config = dict(
    model='image diffusion model',
    dataset='aerial photos of the United States (SatlasPretrain)',
    train_examples=50862,
    image_size=48,
    horizontal_flip=True,
    conditioning='none',
    arch='unet',
    objective='v',
    cond_dim=192,
    norm='groupnorm',
    activation='silu',
    weight_standardization=True,
    pixel_unshuffle=2,
    widths=[64, 128, 192, 256],
    blocks_per_level=3,
    scale_shift_norm=True,
    attention=True,
    upsampling='nearest_conv',
    init='trunc_normal_002',
    residual_init='zero_last',
    optimizer='adamw',
    lr=0.0021,
    beta1=0.9,
    beta2=0.999,
    eps=1e-08,
    steps=7400,
    batch_size=64,
    epochs=9.3,
    lr_schedule='poly',
    final_lr_fraction=0.01,
    warmup_steps=370,
    weight_decay=0.1,
)
Rows from block 15 of a small image diffusion model, named by matrix and row number. Rows with one number belong to one channel. Each number is 500 + 25 x the weight over its row's rms, rounded and kept within 0 to 999. All counts start at 0. Numbers have three digits each.
After each channel's rows are labels from the 100 images, of 14976 (inputs lightly noised), where the channel reaches its highest value: "peak at" is the part of the image that holds the peak. Only what is clearly more common there than usual is listed. The data: aerial photos of the United States (SatlasPretrain).
# convs0: first 3x3 conv (model.decb.0.2.convs.0.weight, 192x192x3x3, standardized in use, each kernel summed), inputs 48-95
# convs1: second 3x3 conv (model.decb.0.2.convs.1.weight, 192x192x3x3, standardized in use, transposed, each kernel summed), outputs 48-95

convs0.110:467511502482491501476510514508493529489514508501515491478512504499508527505503511526517507488525516515483484509517503513494472492515491472494507
convs1.110:486516549485524409468505542513516489483451480474509507488534461535487494488487519520522511487522508486502480496494512496496459523499493477492534
peak at: centre; bottom centre

convs0.175:513524482480443498513478522485537501504509500527465509488518526515484489502485500487528504467506510497521503481471499550505468495529496497539498
convs1.175:511511469456506507547434485511506433514501492465506515500511520518520510497503514472492528494490519502565519500501503499491500480506494513499531
peak at: middle left

convs0.71:504570496512467489452495513483491505490532541504493521525513523512484515546480505523505499489520488499512512508492491506463505484490497521511490
convs1.71:491519510512497519468500487494481536499489516503503507478499508458491459504495506535523480499480531505466476499510480507502502514503557494505488
peak at: middle right

convs0.109:520482506466510500526493446503496528514513490492516480498489484491496520498528523491465508516471503485502506503501525469494509507501519525515465
convs1.109:490502492503485513497480492474472501496479426531508514521510493464499489512521510525502562510522477462506494523488505496496486487509487479473505
peak at: bottom right

convs0.35:493453491487509517536474499529475543507489481473515449474501458475470504500500490454484488514508518491483498492524515487484496508538471457512497
convs1.35:482460501504483517488524487494479519512497443524475498568451516485511493529503506489524538490473490483529476523510492517491487467493472520529499
peak at: bottom right; bottom centre

convs0.49:517537472478483526510511513485544485508535480519523528497531510482489543505527507505519511495533528543529479504507506515505494464505500529489516
convs1.49:502531495471486475497516498499509473513543461515474531547459528482490511488486556507492524526463513525516531502520537510542533537494515497523525
peak at: centre

convs0.105:509463492492522489495490484523509522508484493487522501499489492470506494482493498506467528505492479453491487518516490502483502516504485482477489
convs1.105:513473524503476442532525504530488490451497484495509519488478542463465511490533499549475500494496477504508580513489516498490482481493522504497517
peak at: bottom right

convs0.63:478550508477485509470500522479502519494517521506483534513507513499505520524481483522517488473534509511519509499524528513482493475512490522479515
convs1.63:509534508496489525481487498492481523553473471494474508521510440446500459498482528508511471505497520507519498514496497482510501486514481461516525
peak at: middle right

convs0.23:526553501505482515527492536495537518504515504508468508519530479494486515546482502486515528484557509520516505498507522524479489489526507532522499
convs1.23:493498507497475512547483483529505470498493458457495533492513516526485518510484537503529511504486513480521476500514508508549477476506503495485538
peak at: bottom left

convs0.44:485567520496468514470500517473518509504531523515476519520516517502506498522491483525527489485525494519516509518493527502497472490511496520500511
convs1.44:486482514482501487494506499513507512557522508484486504489509418491494473479515460510487507493507503441479529514498499517497475473507526491517504
peak at: centre; middle left

convs0.42:462521501496488512479510524487490509490515512482473517510511506498493514520506510523524497504516515527519511508516507503510485485515503494493528
convs1.42:472461505515494493475543493512508525562505511475484499510526458509512484497509492496490488495483502475480514499507487491494514492482512488506497
peak at: bottom right; middle right

convs0.161:524523502493458517496481530510518513497505515511467555478527506498501494496500481488491566469511502502512484491449473555512470464536502489510479
convs1.161:505515466454505475527437486510507497474476467473494527480529529550507477529500488486503492497494551530542507494524488495475524470510517521513501
peak at: centre

convs0.179:511481481516506499472467489530521531517489483502482477503499501513505503508469508466484556507495501475429509482450487503471469509511454443553471
convs1.179:497504489526473480464532519471487495522482488504515501478458513491482511484514467539537511503499506490501509502446574499450503508503489487506513
peak at: top centre; top left

convs0.167:484454497515508515510477511549465502435486523472465432497506482510474494530496505481518511494518521530510510503516485516489515470503491469523514
convs1.167:482449539512521474456517506499510482496453538443468484500450492485512492490509517495464478489507504487471490480485466511463538500484491486501493
peak at: bottom right

convs0.149:517553493492447496494489517472536496502515498518476492501534516502478487533492475496522507476501500504507502503471494536495489477521519505550487
convs1.149:502502472474494496532462496488518467501520477499499519520510508520511520515486503480523492476502508491550487515502500499506526512501504501507497
peak at: centre

convs0.41:513575511510475508485526491461522516509526515514461489520537512520499490525499475495520478476513514527536509507489534487500477479504509531509494
convs1.41:485506531509515513480534520495496512546545503512483508533444476464494475509504512507483452485494500527507469507488472492472485470490562475520483
peak at: centre

convs0.181:490541492474456494511480535477556491495510522513463496518527521522480499510474502491523503486513486509519502500440504515501486489516499505527501
convs1.181:498503474451491503576450503512502431506510487461496515501508498508508509498488478510510503487485497515582514493506537498504477495502503508504542
peak at: middle left; top left

convs0.184:520473496552500511490496532512470506461503510483502486487514485513457489492484510462512524471525534484507458483496421552499494467508481498526472
convs1.184:484486505494498572494510492529484499480491511501494509474573516530494496530501483487547516501497499500513509487527494485473540529499508513524507
peak at: middle right; bottom right

convs0.97:492492495483498505486501510530488513459507499486498523533518512489494535536502516494530497494517536532510494526523475524483542504509511505500510
convs1.97:486487517491483399497511520521498490485478527494517511480551496497475488511489513519503500491510485496492475508505516499514441499497504497504521
peak at: bottom left

convs0.70:525551496488495514511518510502492494494512519502530508501533477531500530502518482486501503466527508521512490508516513507508462496533508516506529
convs1.70:500527472494509476516453499494523497514521481520512510510430494488501484501480539473493485514490465487526520531523500492539495498519484492484513
peak at: middle left

convs0.1:502466492488498534496506529549470498452477504481496478505476522493448489523507470465517510502529528531499486514532474510534515505475497450474522
convs1.1:467499504488512496490487484511471487470530484467474505497525493511492524490489491518506520466526534509510497522520469500471505471516492513517498
peak at: top right

convs0.50:490571509495471504483498491488523487510535508510476522533521508488504523540502502497501485486537495529504523514504527474489484486495496528497494
convs1.50:508508522491460533501481507491479502499521493485525505531424490497531455506508489507514485514497467493475487504494475491524482495552504490509472
peak at: centre; middle right

convs0.22:504541492486488529528464534487460511535469525460485482476508488466484474489488477452501503509499525490472490471501508518492492502530484472522537
convs1.22:472509517481490525500498485495479493476469466506487484508491544502496520531488492492500505513492528496519533506499519510533509506506511487524513
peak at: middle right

convs0.59:486485494532481478479516511481466496471506506475498492511505508498471465534479486474521481515509514525516512486519490501452531499464503522520492
convs1.59:513477525533474527454497496515497544502510527500500498475495489493500468485463463488527529492510503488412497486513460484464486488498523484475438
peak at: middle right

convs0.126:516523517476479497506510449473501529508501513517477544492498532499513509510504511505466535501455498475499510482475504475488463484532508514533471
convs1.126:509539467494476534531492521462481513540517452534532509484512460512511493488515475515522484501506506495550491514511559487481521505500485504500532
peak at: centre

convs0.18:541506495473523527521494481527476518505508496496483459468491462485481552495539519479497478518513502500522516501515538517481483516535489516529481
convs1.18:488505506500517518500526497463479463530528464517465509509473446451507517510532510523519530502484498468528469508489509510487475509476442508515484
peak at: bottom right

convs0.171:531540456516447521486511515519528499496494498537476496511524499502454500515504475490526513464535524527510503481463485530471479489516505484515491
convs1.171:528517482526513518482496491515496491512490520486503495478482525538518473523505506448505464478496476478509503462546487516522491543493504530512512
peak at: centre