Rows from block 15 of a small image diffusion model, named by matrix and row number. Rows with one number belong to one channel. Each number is 128 + 24 x the weight over its row's rms, rounded and kept within 0 to 255. All counts start at 0. After the name is the row's rms in percent of the matrix's.
After each channel's rows are labels from the 100 images, of 14976 (inputs lightly noised), where the channel reaches its highest value: "responds to" is what is common among them; "lies over" is the class under the peak. Only what is clearly more common there than usual is listed. The data: aerial photos of the United States (SatlasPretrain).
# convs0: first 3x3 conv (model.decb.0.2.convs.0.weight, 192x192x3x3, standardized in use, each kernel summed), inputs 96-143
# convs1: second 3x3 conv (model.decb.0.2.convs.1.weight, 192x192x3x3, standardized in use, transposed, each kernel summed), outputs 96-143

convs0.6 069 [160 130  81 139 131  93 110 166 166 142 121 140 116 125 115 110 141 105 135 131 105 122 144 188 130 129 130 130 102 114 121 113 139 108 110 106 141 107  83 144 105 106 124 165 120 102 110 131]
convs1.6 076 [ 73 170 149 173 114 105 124 125 146  99 167 123 117 119 111 125 112 169 123  94 144 127 181 104 128  99 112 163  88 145 151 106 127 179 121 172 118 147 131 172 111 123 120 135 148 121 152 134]
responds to: building
lies over: building

convs0.69 079 [120 144 108 161 112 133 118 149 152 126 160 158  97 176 113 138 161 196 103 173 123 155 175 154 137 130 157 139 142 125 135 102 125 126 152 175 128 110 120 154 150 128 114 176 156 140 116 146]
convs1.69 058 [125 178 160 119 134 139 133 122 133 127 118 140 146 121 111  70  86 120 129 133 157 147 104 133 139 109 120 130 146  98 115 114 124 203 156 136 130 110 133  84 154 114 127  95 116 100 135 146]
responds to: building
lies over: building

convs0.89 080 [133 140 124 152 142 129 101 178 155 146 127 104 107 137 103 132 155 129 145 147 125 118 160 173 144 131 148 102 123 118 123 100 144 111 139 122 157 126  92 148 135 142 158 151 131  92 112 168]
convs1.89 117 [109 144 115 143 100  89 103 110 164 125 153 148 126 111 130 125 133 165 124 136  84 111 121 144 119 168 123 140  78 145 125 110 146 184 135 111 133 144 139 123 103 106 185 115 109 145 172 145]
responds to: building
lies over: building

convs0.75 127 [100  90 151 123  98  75 171 127 127 137 126 130 167 106 142 111 125 121 120 134 127 124 118 137 118 103 111 153  98  74 126 133  91 136 107 144 109  97 160 125 104 128 158 139 121 111 160 103]
convs1.75 129 [118  98 152 138 122 138 104 132 105 116 130 137 165 142 128 121 121 120 129 120 172  89 141 113 111 149 170 130 153 111 103 163 102 103 144 138  92 102 103 118 162 128  90 158 162 115  93  91]
responds to: crop field
lies over: crop field

convs0.57 117 [123 140  92 103 109 128 119 141 127 107 117 128 138 111  82 123 131 118 108  85 103 104 123 137  79 127 114 112 123 121 122  66 141 116 157  64 108 116 135 140 113 112 109 134 110 110 109 115]
convs1.57 079 [140 118 115 131 193 147 129 117 118 125 110 140 143 188 115 170 141 101 154 111 128  81 119 114 126 133 121 118 147  83 121 113 127 102 119 142 209 128 132  91 123 141 148 123 129 133 101  95]
responds to: building
lies over: building

convs0.17 097 [159 120 140 164 119 118 104 147 142 165 184 143 127 162 128 133 120 167 102 164 113 140 127 134 170 125 121 111 137 119 140 118 119 144  82 128 174 122 135  77 140 144 127 135 150 131 119  94]
convs1.17 107 [118 122 135 123 143  92 114 139 139 124 142 137 143 102 117 157 108 131 125  88 108 159 109 112 147 102 122 164 102 134 101 107 131  95 132 146 157 127 111 159  86 138 111 139 151 170 123 134]
responds to: building
lies over: building

convs0.145 119 [132 124 127 150 124 103 116 155 132 156 138 152 133 121 135 124 141 139 105 114 116 130 170 148 144 125 128 127 109 104 134  93 124 131 126 110 127  88 131 133 117 141 102 164 155 101  85 101]
convs1.145 103 [ 97  59 129 165 155  63 103 150 125 158 163 147 131 102 140 158 158 161 121  75 143 137 129 147 137 130 132 104  85 126 153 106 139 143 124 150 125 161 118  99  87 142 149 131 118 167 127 130]
responds to: building
lies over: building

convs0.43 095 [119 128 129  97 125  90 127 148 140 147 125 141 128  97 112 136 144 134  61  76 154 134 138 137 127 129 108 136 120  84 142 117 110  90 115 123 112  84 125 125  94 130  89 138 113 112 111 107]
convs1.43 083 [133  86 136 165 159 118 114 114 119 126 141 119 146 119  85 143  82 107 147  78 130 153 100 123 105 137 149 154 169 107 136  84 139 134  90 168 147 145 119 139 129 149 133 137 146 142 122 110]
responds to: building
lies over: building