From a checkpoint of a small image diffusion model: batches of 64.
Rows from block 10 of a small image diffusion model, named by matrix and row number. Rows with one number belong to one channel. Each number is 200 + 30 x the weight over its row's rms, rounded and kept within 0 to 999. All counts start at 0.
After each channel's rows are labels from the 100 images, of 14976 (inputs lightly noised), where the channel reaches its highest value: "colour at peak" is the nearest of a few named colours to the mean colour under the peak. Only what is clearly more common there than usual is listed. The data: aerial photos of the United States (SatlasPretrain).
# convs0: first 3x3 conv (model.mid.0.convs.0.weight, 256x256x3x3, standardized in use, each kernel summed), inputs 0-85
# convs1: second 3x3 conv (model.mid.0.convs.1.weight, 256x256x3x3, standardized in use, transposed, each kernel summed), outputs 0-85

convs0.31,202,198,256,176,212,185,240,162,233,232,176,177,140,177,202,192,210,241,168,200,226,179,202,174,235,234,182,154,171,203,148,178,175,213,237,246,200,214,184,130,203,219,207,177,174,201,212,183,236,230,177,192,181,254,208,211,229,264,201,203,199,236,201,253,165,192,223,201,191,218,246,220,198,221,179,177,221,256,158,219,210,160,196,162,188,256
convs1.31,179,152,229,169,213,208,202,203,173,233,246,205,223,215,211,244,214,249,202,188,269,297,189,164,179,198,195,213,168,263,221,172,181,166,180,189,235,215,204,220,177,213,185,175,208,201,240,166,222,225,199,185,267,218,176,197,253,192,206,154,224,240,164,164,192,169,205,187,192,197,220,236,201,173,181,207,193,220,236,217,123,188,209,220,197,279
colour at peak: brown

convs0.149,222,181,186,226,174,153,236,217,256,229,168,203,135,185,205,208,199,257,174,216,226,181,225,127,201,236,154,169,192,209,184,203,189,207,242,226,206,214,183,158,198,238,215,157,179,189,204,182,219,221,179,186,162,223,246,200,174,215,173,175,187,202,203,215,218,205,190,218,193,194,199,188,201,221,203,209,197,188,183,243,197,154,225,131,181,259
convs1.149,177,176,238,209,248,185,201,157,184,205,206,181,239,223,173,171,202,244,186,209,199,256,204,180,195,306,118,212,226,204,214,167,212,141,175,213,210,236,188,184,191,156,135,182,206,203,212,198,184,175,193,206,218,215,147,158,262,197,206,195,249,162,194,189,220,205,205,146,161,162,216,177,197,145,219,214,212,168,205,195,151,174,166,181,204,241
colour at peak: grey

convs0.181,174,190,172,214,172,216,213,217,188,203,164,204,218,245,193,245,203,191,127,193,194,225,247,149,256,220,199,185,211,183,140,168,181,185,222,201,209,172,195,159,258,203,214,245,211,220,143,209,183,208,179,230,222,194,251,193,194,210,207,152,201,183,282,215,195,178,207,146,224,185,233,133,247,193,216,145,184,206,175,209,219,149,217,177,181,243
convs1.181,225,187,248,180,223,157,250,211,202,220,223,159,224,189,215,239,195,197,247,198,174,163,196,186,159,184,234,146,207,212,223,162,189,247,175,185,216,179,184,233,184,185,180,214,238,205,156,200,197,206,238,155,216,173,224,191,185,163,149,181,211,244,167,180,237,156,207,193,184,185,251,250,181,210,195,246,166,231,234,226,212,174,170,207,205,198
colour at peak: brown

convs0.195,230,226,179,221,154,161,191,231,239,169,200,213,186,192,207,190,158,219,245,173,239,192,235,230,238,181,170,214,224,211,216,210,206,201,199,214,212,198,155,167,190,162,205,205,216,226,216,216,233,231,255,202,215,187,203,250,188,182,203,272,237,223,230,229,167,210,217,177,187,201,126,209,170,179,189,199,217,195,156,207,185,242,198,225,257,154
convs1.195,186,178,201,211,238,238,160,204,209,201,195,194,190,181,222,214,202,193,180,232,224,267,227,190,206,200,194,225,163,188,196,236,253,165,240,209,183,219,179,210,223,250,237,139,207,193,198,204,174,194,150,210,260,223,151,210,252,231,176,223,200,169,175,207,162,213,237,156,200,220,181,195,198,201,220,167,218,155,211,176,148,192,223,160,194,222
colour at peak: pink

convs0.158,170,189,167,227,171,208,221,223,169,197,188,216,193,207,189,237,240,180,139,238,190,212,231,153,214,235,203,183,213,176,197,155,184,181,237,190,201,211,203,177,210,197,213,204,199,169,166,193,172,222,160,262,200,192,242,178,195,217,213,173,211,205,271,207,174,151,160,199,189,229,257,106,201,199,224,139,231,231,147,240,197,140,203,154,152,216
convs1.158,219,187,198,181,234,166,250,214,185,218,224,189,236,218,197,244,199,214,251,172,172,183,198,177,168,182,240,147,203,182,234,151,178,221,166,180,187,203,196,232,163,161,176,206,232,172,154,180,218,189,234,159,224,165,224,196,188,164,189,194,209,206,167,178,238,155,171,183,187,182,262,246,192,203,182,238,175,228,246,224,227,203,198,266,183,199
colour at peak: brown

convs0.14,181,186,192,212,215,173,246,205,166,229,165,167,211,183,210,218,177,235,178,250,194,197,155,187,235,228,149,177,174,164,220,191,178,196,156,233,158,188,236,157,252,199,229,184,214,200,189,191,206,235,180,221,157,196,211,224,176,252,214,150,198,221,215,214,204,187,169,248,204,221,226,147,207,216,202,193,239,241,158,206,193,207,198,188,192,268
convs1.14,212,136,180,187,163,253,214,175,178,212,217,201,223,176,161,111,204,235,191,189,128,207,189,167,208,244,153,195,200,221,194,179,170,85,166,172,205,256,234,157,195,171,182,179,221,222,189,171,176,162,213,201,185,182,139,168,187,198,228,126,226,221,218,205,213,211,231,136,172,197,198,182,212,167,189,215,205,207,202,215,165,213,159,163,249,234
colour at peak: grey

convs0.152,209,217,216,217,188,231,231,233,162,183,145,196,181,162,224,250,201,235,147,252,196,237,211,169,225,207,202,150,195,192,192,169,151,199,154,230,172,174,227,197,252,230,204,208,206,219,243,211,210,203,136,237,212,200,169,249,216,272,189,188,192,208,226,185,175,164,245,220,231,238,242,174,224,245,207,164,233,235,141,214,231,191,187,185,216,243
convs1.152,201,169,198,201,137,174,209,243,156,216,215,204,216,206,171,126,208,213,212,194,148,167,190,194,203,198,162,180,186,228,190,131,173,121,138,165,251,168,184,167,180,204,193,231,219,211,241,234,218,209,241,208,168,189,226,168,216,178,179,140,220,172,264,198,225,194,216,175,152,190,192,186,218,191,218,204,188,197,185,209,204,169,161,213,203,226
colour at peak: grey

convs0.2,247,219,148,182,205,207,183,189,175,255,179,192,142,134,249,148,130,218,157,226,224,198,187,150,197,195,196,158,156,217,150,145,215,201,233,218,173,218,188,178,174,213,253,176,165,188,205,205,223,207,131,193,237,194,216,197,235,215,166,192,231,220,161,209,176,212,232,199,186,231,157,212,260,213,245,155,208,213,207,266,170,216,192,204,213,171
convs1.2,185,199,210,214,215,218,169,177,226,189,188,226,195,230,204,224,240,246,181,199,309,210,208,168,199,173,227,199,238,148,205,157,213,179,215,192,107,174,214,161,208,190,181,152,180,166,194,136,176,210,218,207,169,206,233,206,222,189,156,150,205,168,226,216,215,208,221,209,249,191,174,181,186,202,158,214,193,154,187,153,215,234,207,220,198,157
colour at peak: grey

convs0.6,200,215,227,166,225,185,151,179,213,161,232,180,269,204,178,176,192,173,259,177,186,197,193,214,153,194,224,248,187,199,243,256,221,219,192,165,214,175,222,232,143,211,182,194,164,192,194,199,226,203,246,146,221,203,222,173,192,146,210,209,167,183,167,147,241,233,209,179,176,164,153,225,168,166,170,254,168,195,228,161,197,203,189,210,190,196
convs1.6,195,226,206,238,175,226,160,199,236,159,161,245,152,195,231,179,202,177,160,220,181,207,200,227,242,200,179,242,210,186,159,263,227,201,216,246,181,178,205,173,246,163,211,200,158,200,202,178,214,196,149,233,169,228,180,250,163,244,188,239,151,199,235,246,153,240,194,232,239,253,164,170,218,239,236,149,255,211,163,155,205,209,201,199,227,193
colour at peak: grey

convs0.184,196,190,220,173,216,123,188,202,198,236,165,182,165,169,188,190,200,235,159,241,225,151,184,149,226,208,204,135,160,200,183,186,208,182,202,241,174,226,196,220,181,229,180,133,151,219,223,187,227,187,185,180,233,186,207,207,211,199,203,185,188,252,197,214,188,229,190,226,208,187,186,187,219,211,253,171,244,222,208,256,146,172,198,173,204,252
convs1.184,156,192,204,208,218,269,181,178,229,195,216,216,203,211,276,241,223,235,190,178,318,267,154,151,208,199,220,212,212,167,217,225,211,221,257,177,252,208,202,213,206,220,217,130,184,172,186,163,198,220,195,197,218,234,164,223,255,225,203,169,200,183,166,197,190,211,211,178,217,223,195,196,179,212,174,187,200,147,211,189,145,206,231,208,215,232
colour at peak: grey

convs0.170,179,125,150,224,194,185,200,174,224,200,148,214,137,162,222,181,152,240,214,188,161,186,155,200,220,169,172,203,192,125,184,174,200,225,170,219,156,203,196,238,232,203,208,189,211,173,213,213,167,161,147,195,187,169,156,236,226,222,171,212,235,207,207,241,186,232,253,236,188,170,187,256,152,240,173,203,232,164,184,230,176,191,149,243,238,211
convs1.170,222,228,201,232,190,241,145,206,200,180,176,222,178,190,243,183,209,191,156,206,189,235,189,219,240,224,176,247,185,171,169,276,244,198,260,242,146,195,197,183,238,168,253,186,158,202,215,195,202,195,156,242,169,243,192,240,223,253,208,233,171,171,240,242,170,233,187,226,224,230,139,179,187,226,259,156,235,167,167,158,208,201,191,154,216,207
colour at peak: pink

convs0.209,203,209,220,175,227,194,158,188,209,160,229,191,286,195,172,171,184,167,265,166,177,193,189,221,156,190,220,249,191,199,238,267,221,215,192,160,215,174,215,228,149,213,176,197,176,186,196,206,220,195,248,154,216,206,221,166,195,157,212,212,176,172,170,159,248,236,205,187,180,169,157,227,167,170,166,262,171,182,233,173,194,212,191,216,202,194
convs1.209,203,230,205,237,169,225,155,203,239,160,152,241,153,201,234,176,204,159,158,213,178,207,201,228,240,204,177,245,205,188,158,270,230,208,227,247,175,171,203,180,247,178,222,203,158,200,206,174,212,208,144,235,168,223,188,249,166,249,196,245,152,186,239,246,155,238,193,225,239,243,161,173,218,240,241,153,253,203,166,160,212,201,203,198,219,188
colour at peak: grey

convs0.250,225,199,214,218,241,190,194,165,209,194,189,167,131,161,235,152,188,241,176,245,213,193,185,135,220,206,208,165,161,200,175,183,207,218,219,226,175,236,159,228,190,207,200,173,183,225,243,198,221,238,182,173,215,195,201,188,257,203,157,192,205,216,143,233,218,206,215,223,186,173,176,218,205,199,207,179,262,219,172,231,142,185,164,171,209,226
convs1.250,203,259,224,226,163,222,176,162,192,173,183,220,207,177,210,167,224,217,183,174,169,256,222,201,213,267,170,201,209,232,188,192,223,255,253,192,141,152,214,158,203,117,245,202,162,139,209,214,201,229,201,216,144,230,160,244,277,207,222,190,186,192,222,240,176,226,191,245,260,191,174,168,177,230,221,194,215,169,179,177,227,235,222,152,178,183
colour at peak: grey

convs0.34,191,163,132,248,189,182,246,201,200,231,143,213,139,166,237,215,161,265,202,236,175,189,177,187,242,210,209,190,207,137,154,162,191,201,163,230,173,217,170,189,255,207,215,187,242,182,181,231,160,178,169,230,156,176,166,238,225,277,197,186,228,213,224,262,181,198,254,275,215,200,249,191,180,231,208,165,215,192,169,248,222,210,163,197,223,191
convs1.34,218,183,190,222,195,249,151,174,218,163,178,211,169,199,228,147,210,200,149,204,160,201,207,216,249,204,180,239,194,202,160,237,225,159,203,222,168,205,226,152,244,191,222,177,161,194,212,184,201,196,180,250,164,235,180,219,227,239,209,220,185,195,252,243,169,246,240,191,195,250,151,151,225,241,248,159,232,194,156,158,186,241,194,169,229,210
colour at peak: pink

convs0.255,206,251,240,161,194,148,148,198,246,181,192,194,203,228,198,158,233,197,234,237,180,210,209,208,158,226,232,188,203,242,191,171,211,210,208,209,217,188,164,211,104,244,181,198,150,234,238,205,242,220,202,144,224,210,225,249,204,160,196,261,162,160,204,155,202,182,248,158,183,206,117,251,191,184,191,185,183,220,188,162,149,177,218,198,222,207
convs1.255,145,223,230,209,206,187,176,173,179,192,191,191,187,168,229,208,255,206,192,241,207,226,264,212,205,156,178,234,240,141,189,186,193,165,238,230,171,156,231,193,220,230,209,220,205,203,229,161,157,214,185,217,226,278,189,210,205,225,148,270,186,191,185,195,187,210,198,218,228,217,184,195,141,211,275,177,214,190,200,183,176,159,253,123,166,247
colour at peak: brown

convs0.169,209,215,226,169,227,191,158,186,206,166,239,194,261,197,177,166,195,162,255,174,179,198,194,228,146,185,232,241,197,207,242,252,219,224,194,167,206,165,215,239,144,209,185,195,168,194,205,201,217,197,243,151,228,198,214,174,203,149,208,208,170,185,164,148,246,241,201,180,184,170,154,235,172,169,169,252,162,184,240,166,197,213,191,213,197,188
convs1.169,196,226,211,230,173,220,162,200,236,159,160,237,155,195,228,174,201,175,153,217,172,214,199,223,243,188,167,242,209,194,154,253,224,202,218,240,174,184,215,170,242,178,221,196,156,206,197,178,209,194,146,243,168,220,183,244,163,235,196,253,160,192,239,250,158,246,197,229,234,252,167,169,217,238,235,156,250,200,160,158,213,198,204,190,216,193
colour at peak: grey

convs0.144,205,184,204,168,238,188,203,188,209,194,195,175,180,199,220,171,196,203,243,185,186,225,198,208,177,179,229,235,206,185,211,215,211,224,214,175,184,151,212,271,133,208,194,182,189,204,210,208,187,191,179,156,217,193,144,191,231,179,191,221,173,195,147,176,216,237,245,200,206,185,138,234,206,153,174,244,182,179,253,182,192,241,166,226,210,171
convs1.144,206,210,188,247,199,226,161,197,210,182,168,232,161,193,221,149,217,173,154,260,191,213,197,253,229,164,170,249,171,211,154,265,223,182,241,245,163,180,193,192,240,226,203,193,166,193,199,209,212,196,148,232,187,249,179,230,188,238,199,249,164,144,224,229,161,235,201,221,203,226,150,162,188,239,270,155,246,161,152,156,175,201,200,174,179,199
colour at peak: brown

convs0.13,189,201,247,181,170,168,206,154,206,225,144,157,119,206,158,234,219,183,165,238,221,188,208,159,167,196,178,134,179,215,164,171,205,211,207,231,222,244,129,205,181,213,173,179,155,240,199,163,228,214,173,189,219,216,209,198,258,178,191,214,223,217,210,224,212,208,201,237,177,232,194,245,239,169,194,182,236,217,167,226,175,203,206,180,212,229
convs1.13,185,212,209,206,207,241,184,203,228,200,197,222,193,186,254,208,192,217,184,213,291,232,156,172,188,247,237,228,137,167,208,221,223,178,247,193,161,195,201,225,215,228,253,183,187,183,159,177,236,166,178,203,204,255,160,235,255,234,169,212,200,165,160,214,177,209,197,172,247,213,181,193,154,233,189,170,214,188,200,177,143,174,234,185,174,210
colour at peak: grey

convs0.139,204,193,212,228,224,185,171,193,221,163,193,189,179,173,200,138,182,213,237,202,206,205,155,212,191,160,245,200,195,144,196,172,170,211,195,197,168,190,196,272,168,205,189,206,185,208,188,216,179,179,163,153,227,170,160,237,207,200,192,186,225,182,158,194,201,251,249,186,197,175,166,249,193,216,195,204,208,168,222,205,177,186,157,270,210,216
convs1.139,213,234,188,230,191,222,159,182,180,178,178,225,174,217,192,132,189,186,147,213,211,228,184,225,240,182,171,238,200,195,162,204,228,188,262,211,129,188,195,149,224,236,232,220,152,191,213,226,224,215,177,247,157,221,171,211,240,227,219,239,190,161,242,237,178,248,227,218,215,218,144,141,221,241,239,167,227,180,157,181,213,217,192,114,207,217
colour at peak: pink

convs0.211,202,205,204,216,240,171,168,220,205,169,199,188,151,191,227,149,168,195,251,206,187,202,198,211,183,158,245,219,207,141,221,183,214,240,198,182,166,209,195,269,202,203,210,154,168,192,226,251,198,176,172,164,219,129,171,239,245,203,183,212,221,237,181,202,184,228,239,196,165,153,164,265,187,175,165,220,214,186,199,214,192,224,165,235,222,186
convs1.211,209,221,193,208,197,231,166,176,181,156,173,215,191,243,235,153,177,188,163,200,184,202,221,220,230,173,159,232,182,177,187,207,237,166,241,215,153,193,238,142,229,231,259,190,172,197,213,187,177,219,176,238,155,218,180,192,274,229,197,216,205,153,214,213,173,242,232,211,206,229,159,145,238,233,247,179,216,160,171,192,205,221,197,113,248,199
colour at peak: pink

convs0.126,212,237,208,177,251,205,179,197,257,172,170,197,172,197,221,147,202,199,217,199,200,214,239,222,141,191,224,222,211,177,221,205,249,208,222,167,177,196,175,238,162,205,215,232,146,231,217,203,222,196,215,151,230,207,136,194,207,172,220,263,206,193,186,176,199,208,231,237,212,152,135,239,178,185,125,242,178,190,216,216,195,199,219,249,254,168
convs1.126,175,182,197,197,210,242,177,183,213,187,172,208,175,188,212,184,183,178,165,236,211,197,208,234,212,191,186,234,179,196,166,230,232,145,211,245,162,158,200,188,234,280,261,206,188,220,221,211,245,190,170,216,200,231,205,211,226,234,237,276,198,163,194,210,178,232,223,184,213,230,157,137,199,257,288,171,225,172,184,177,168,219,215,159,170,194
colour at peak: brown

convs0.7,210,221,186,216,180,157,179,198,253,189,209,198,149,194,200,205,221,236,197,234,233,130,208,138,231,233,143,166,187,239,165,218,237,204,220,265,198,222,155,173,226,239,181,158,156,184,173,191,222,208,199,206,193,231,237,239,245,258,214,198,232,222,180,253,185,223,190,235,173,209,197,225,225,217,226,155,219,189,194,196,191,173,193,180,182,229
convs1.7,186,191,236,172,208,209,206,207,208,184,225,185,229,190,228,245,173,251,216,156,249,234,188,143,194,180,225,181,220,175,247,155,188,160,217,199,152,209,247,180,187,191,253,195,200,227,180,162,156,166,213,182,217,236,139,196,291,196,142,155,221,190,169,189,218,189,220,217,182,203,209,199,236,197,171,212,193,166,234,187,156,231,178,212,237,215
colour at peak: grey

convs0.119,169,183,162,229,178,197,237,220,204,219,179,188,158,217,204,217,180,211,148,233,194,201,217,187,228,212,174,156,195,172,155,160,223,196,193,236,161,222,196,150,241,171,234,209,235,191,192,217,171,194,184,266,147,152,182,218,207,247,208,177,232,194,240,252,173,184,179,207,228,227,236,168,216,226,259,148,220,206,132,220,217,161,202,184,170,230
convs1.119,206,162,186,146,237,192,216,177,194,227,222,172,237,206,186,246,221,219,225,184,289,200,214,167,173,243,262,175,201,192,233,182,187,187,207,167,241,242,187,219,169,201,192,168,228,202,189,215,157,181,240,176,240,148,240,157,272,169,224,159,254,218,136,165,216,172,194,167,154,167,230,225,200,150,134,228,158,203,239,246,211,227,183,219,174,221
colour at peak: grey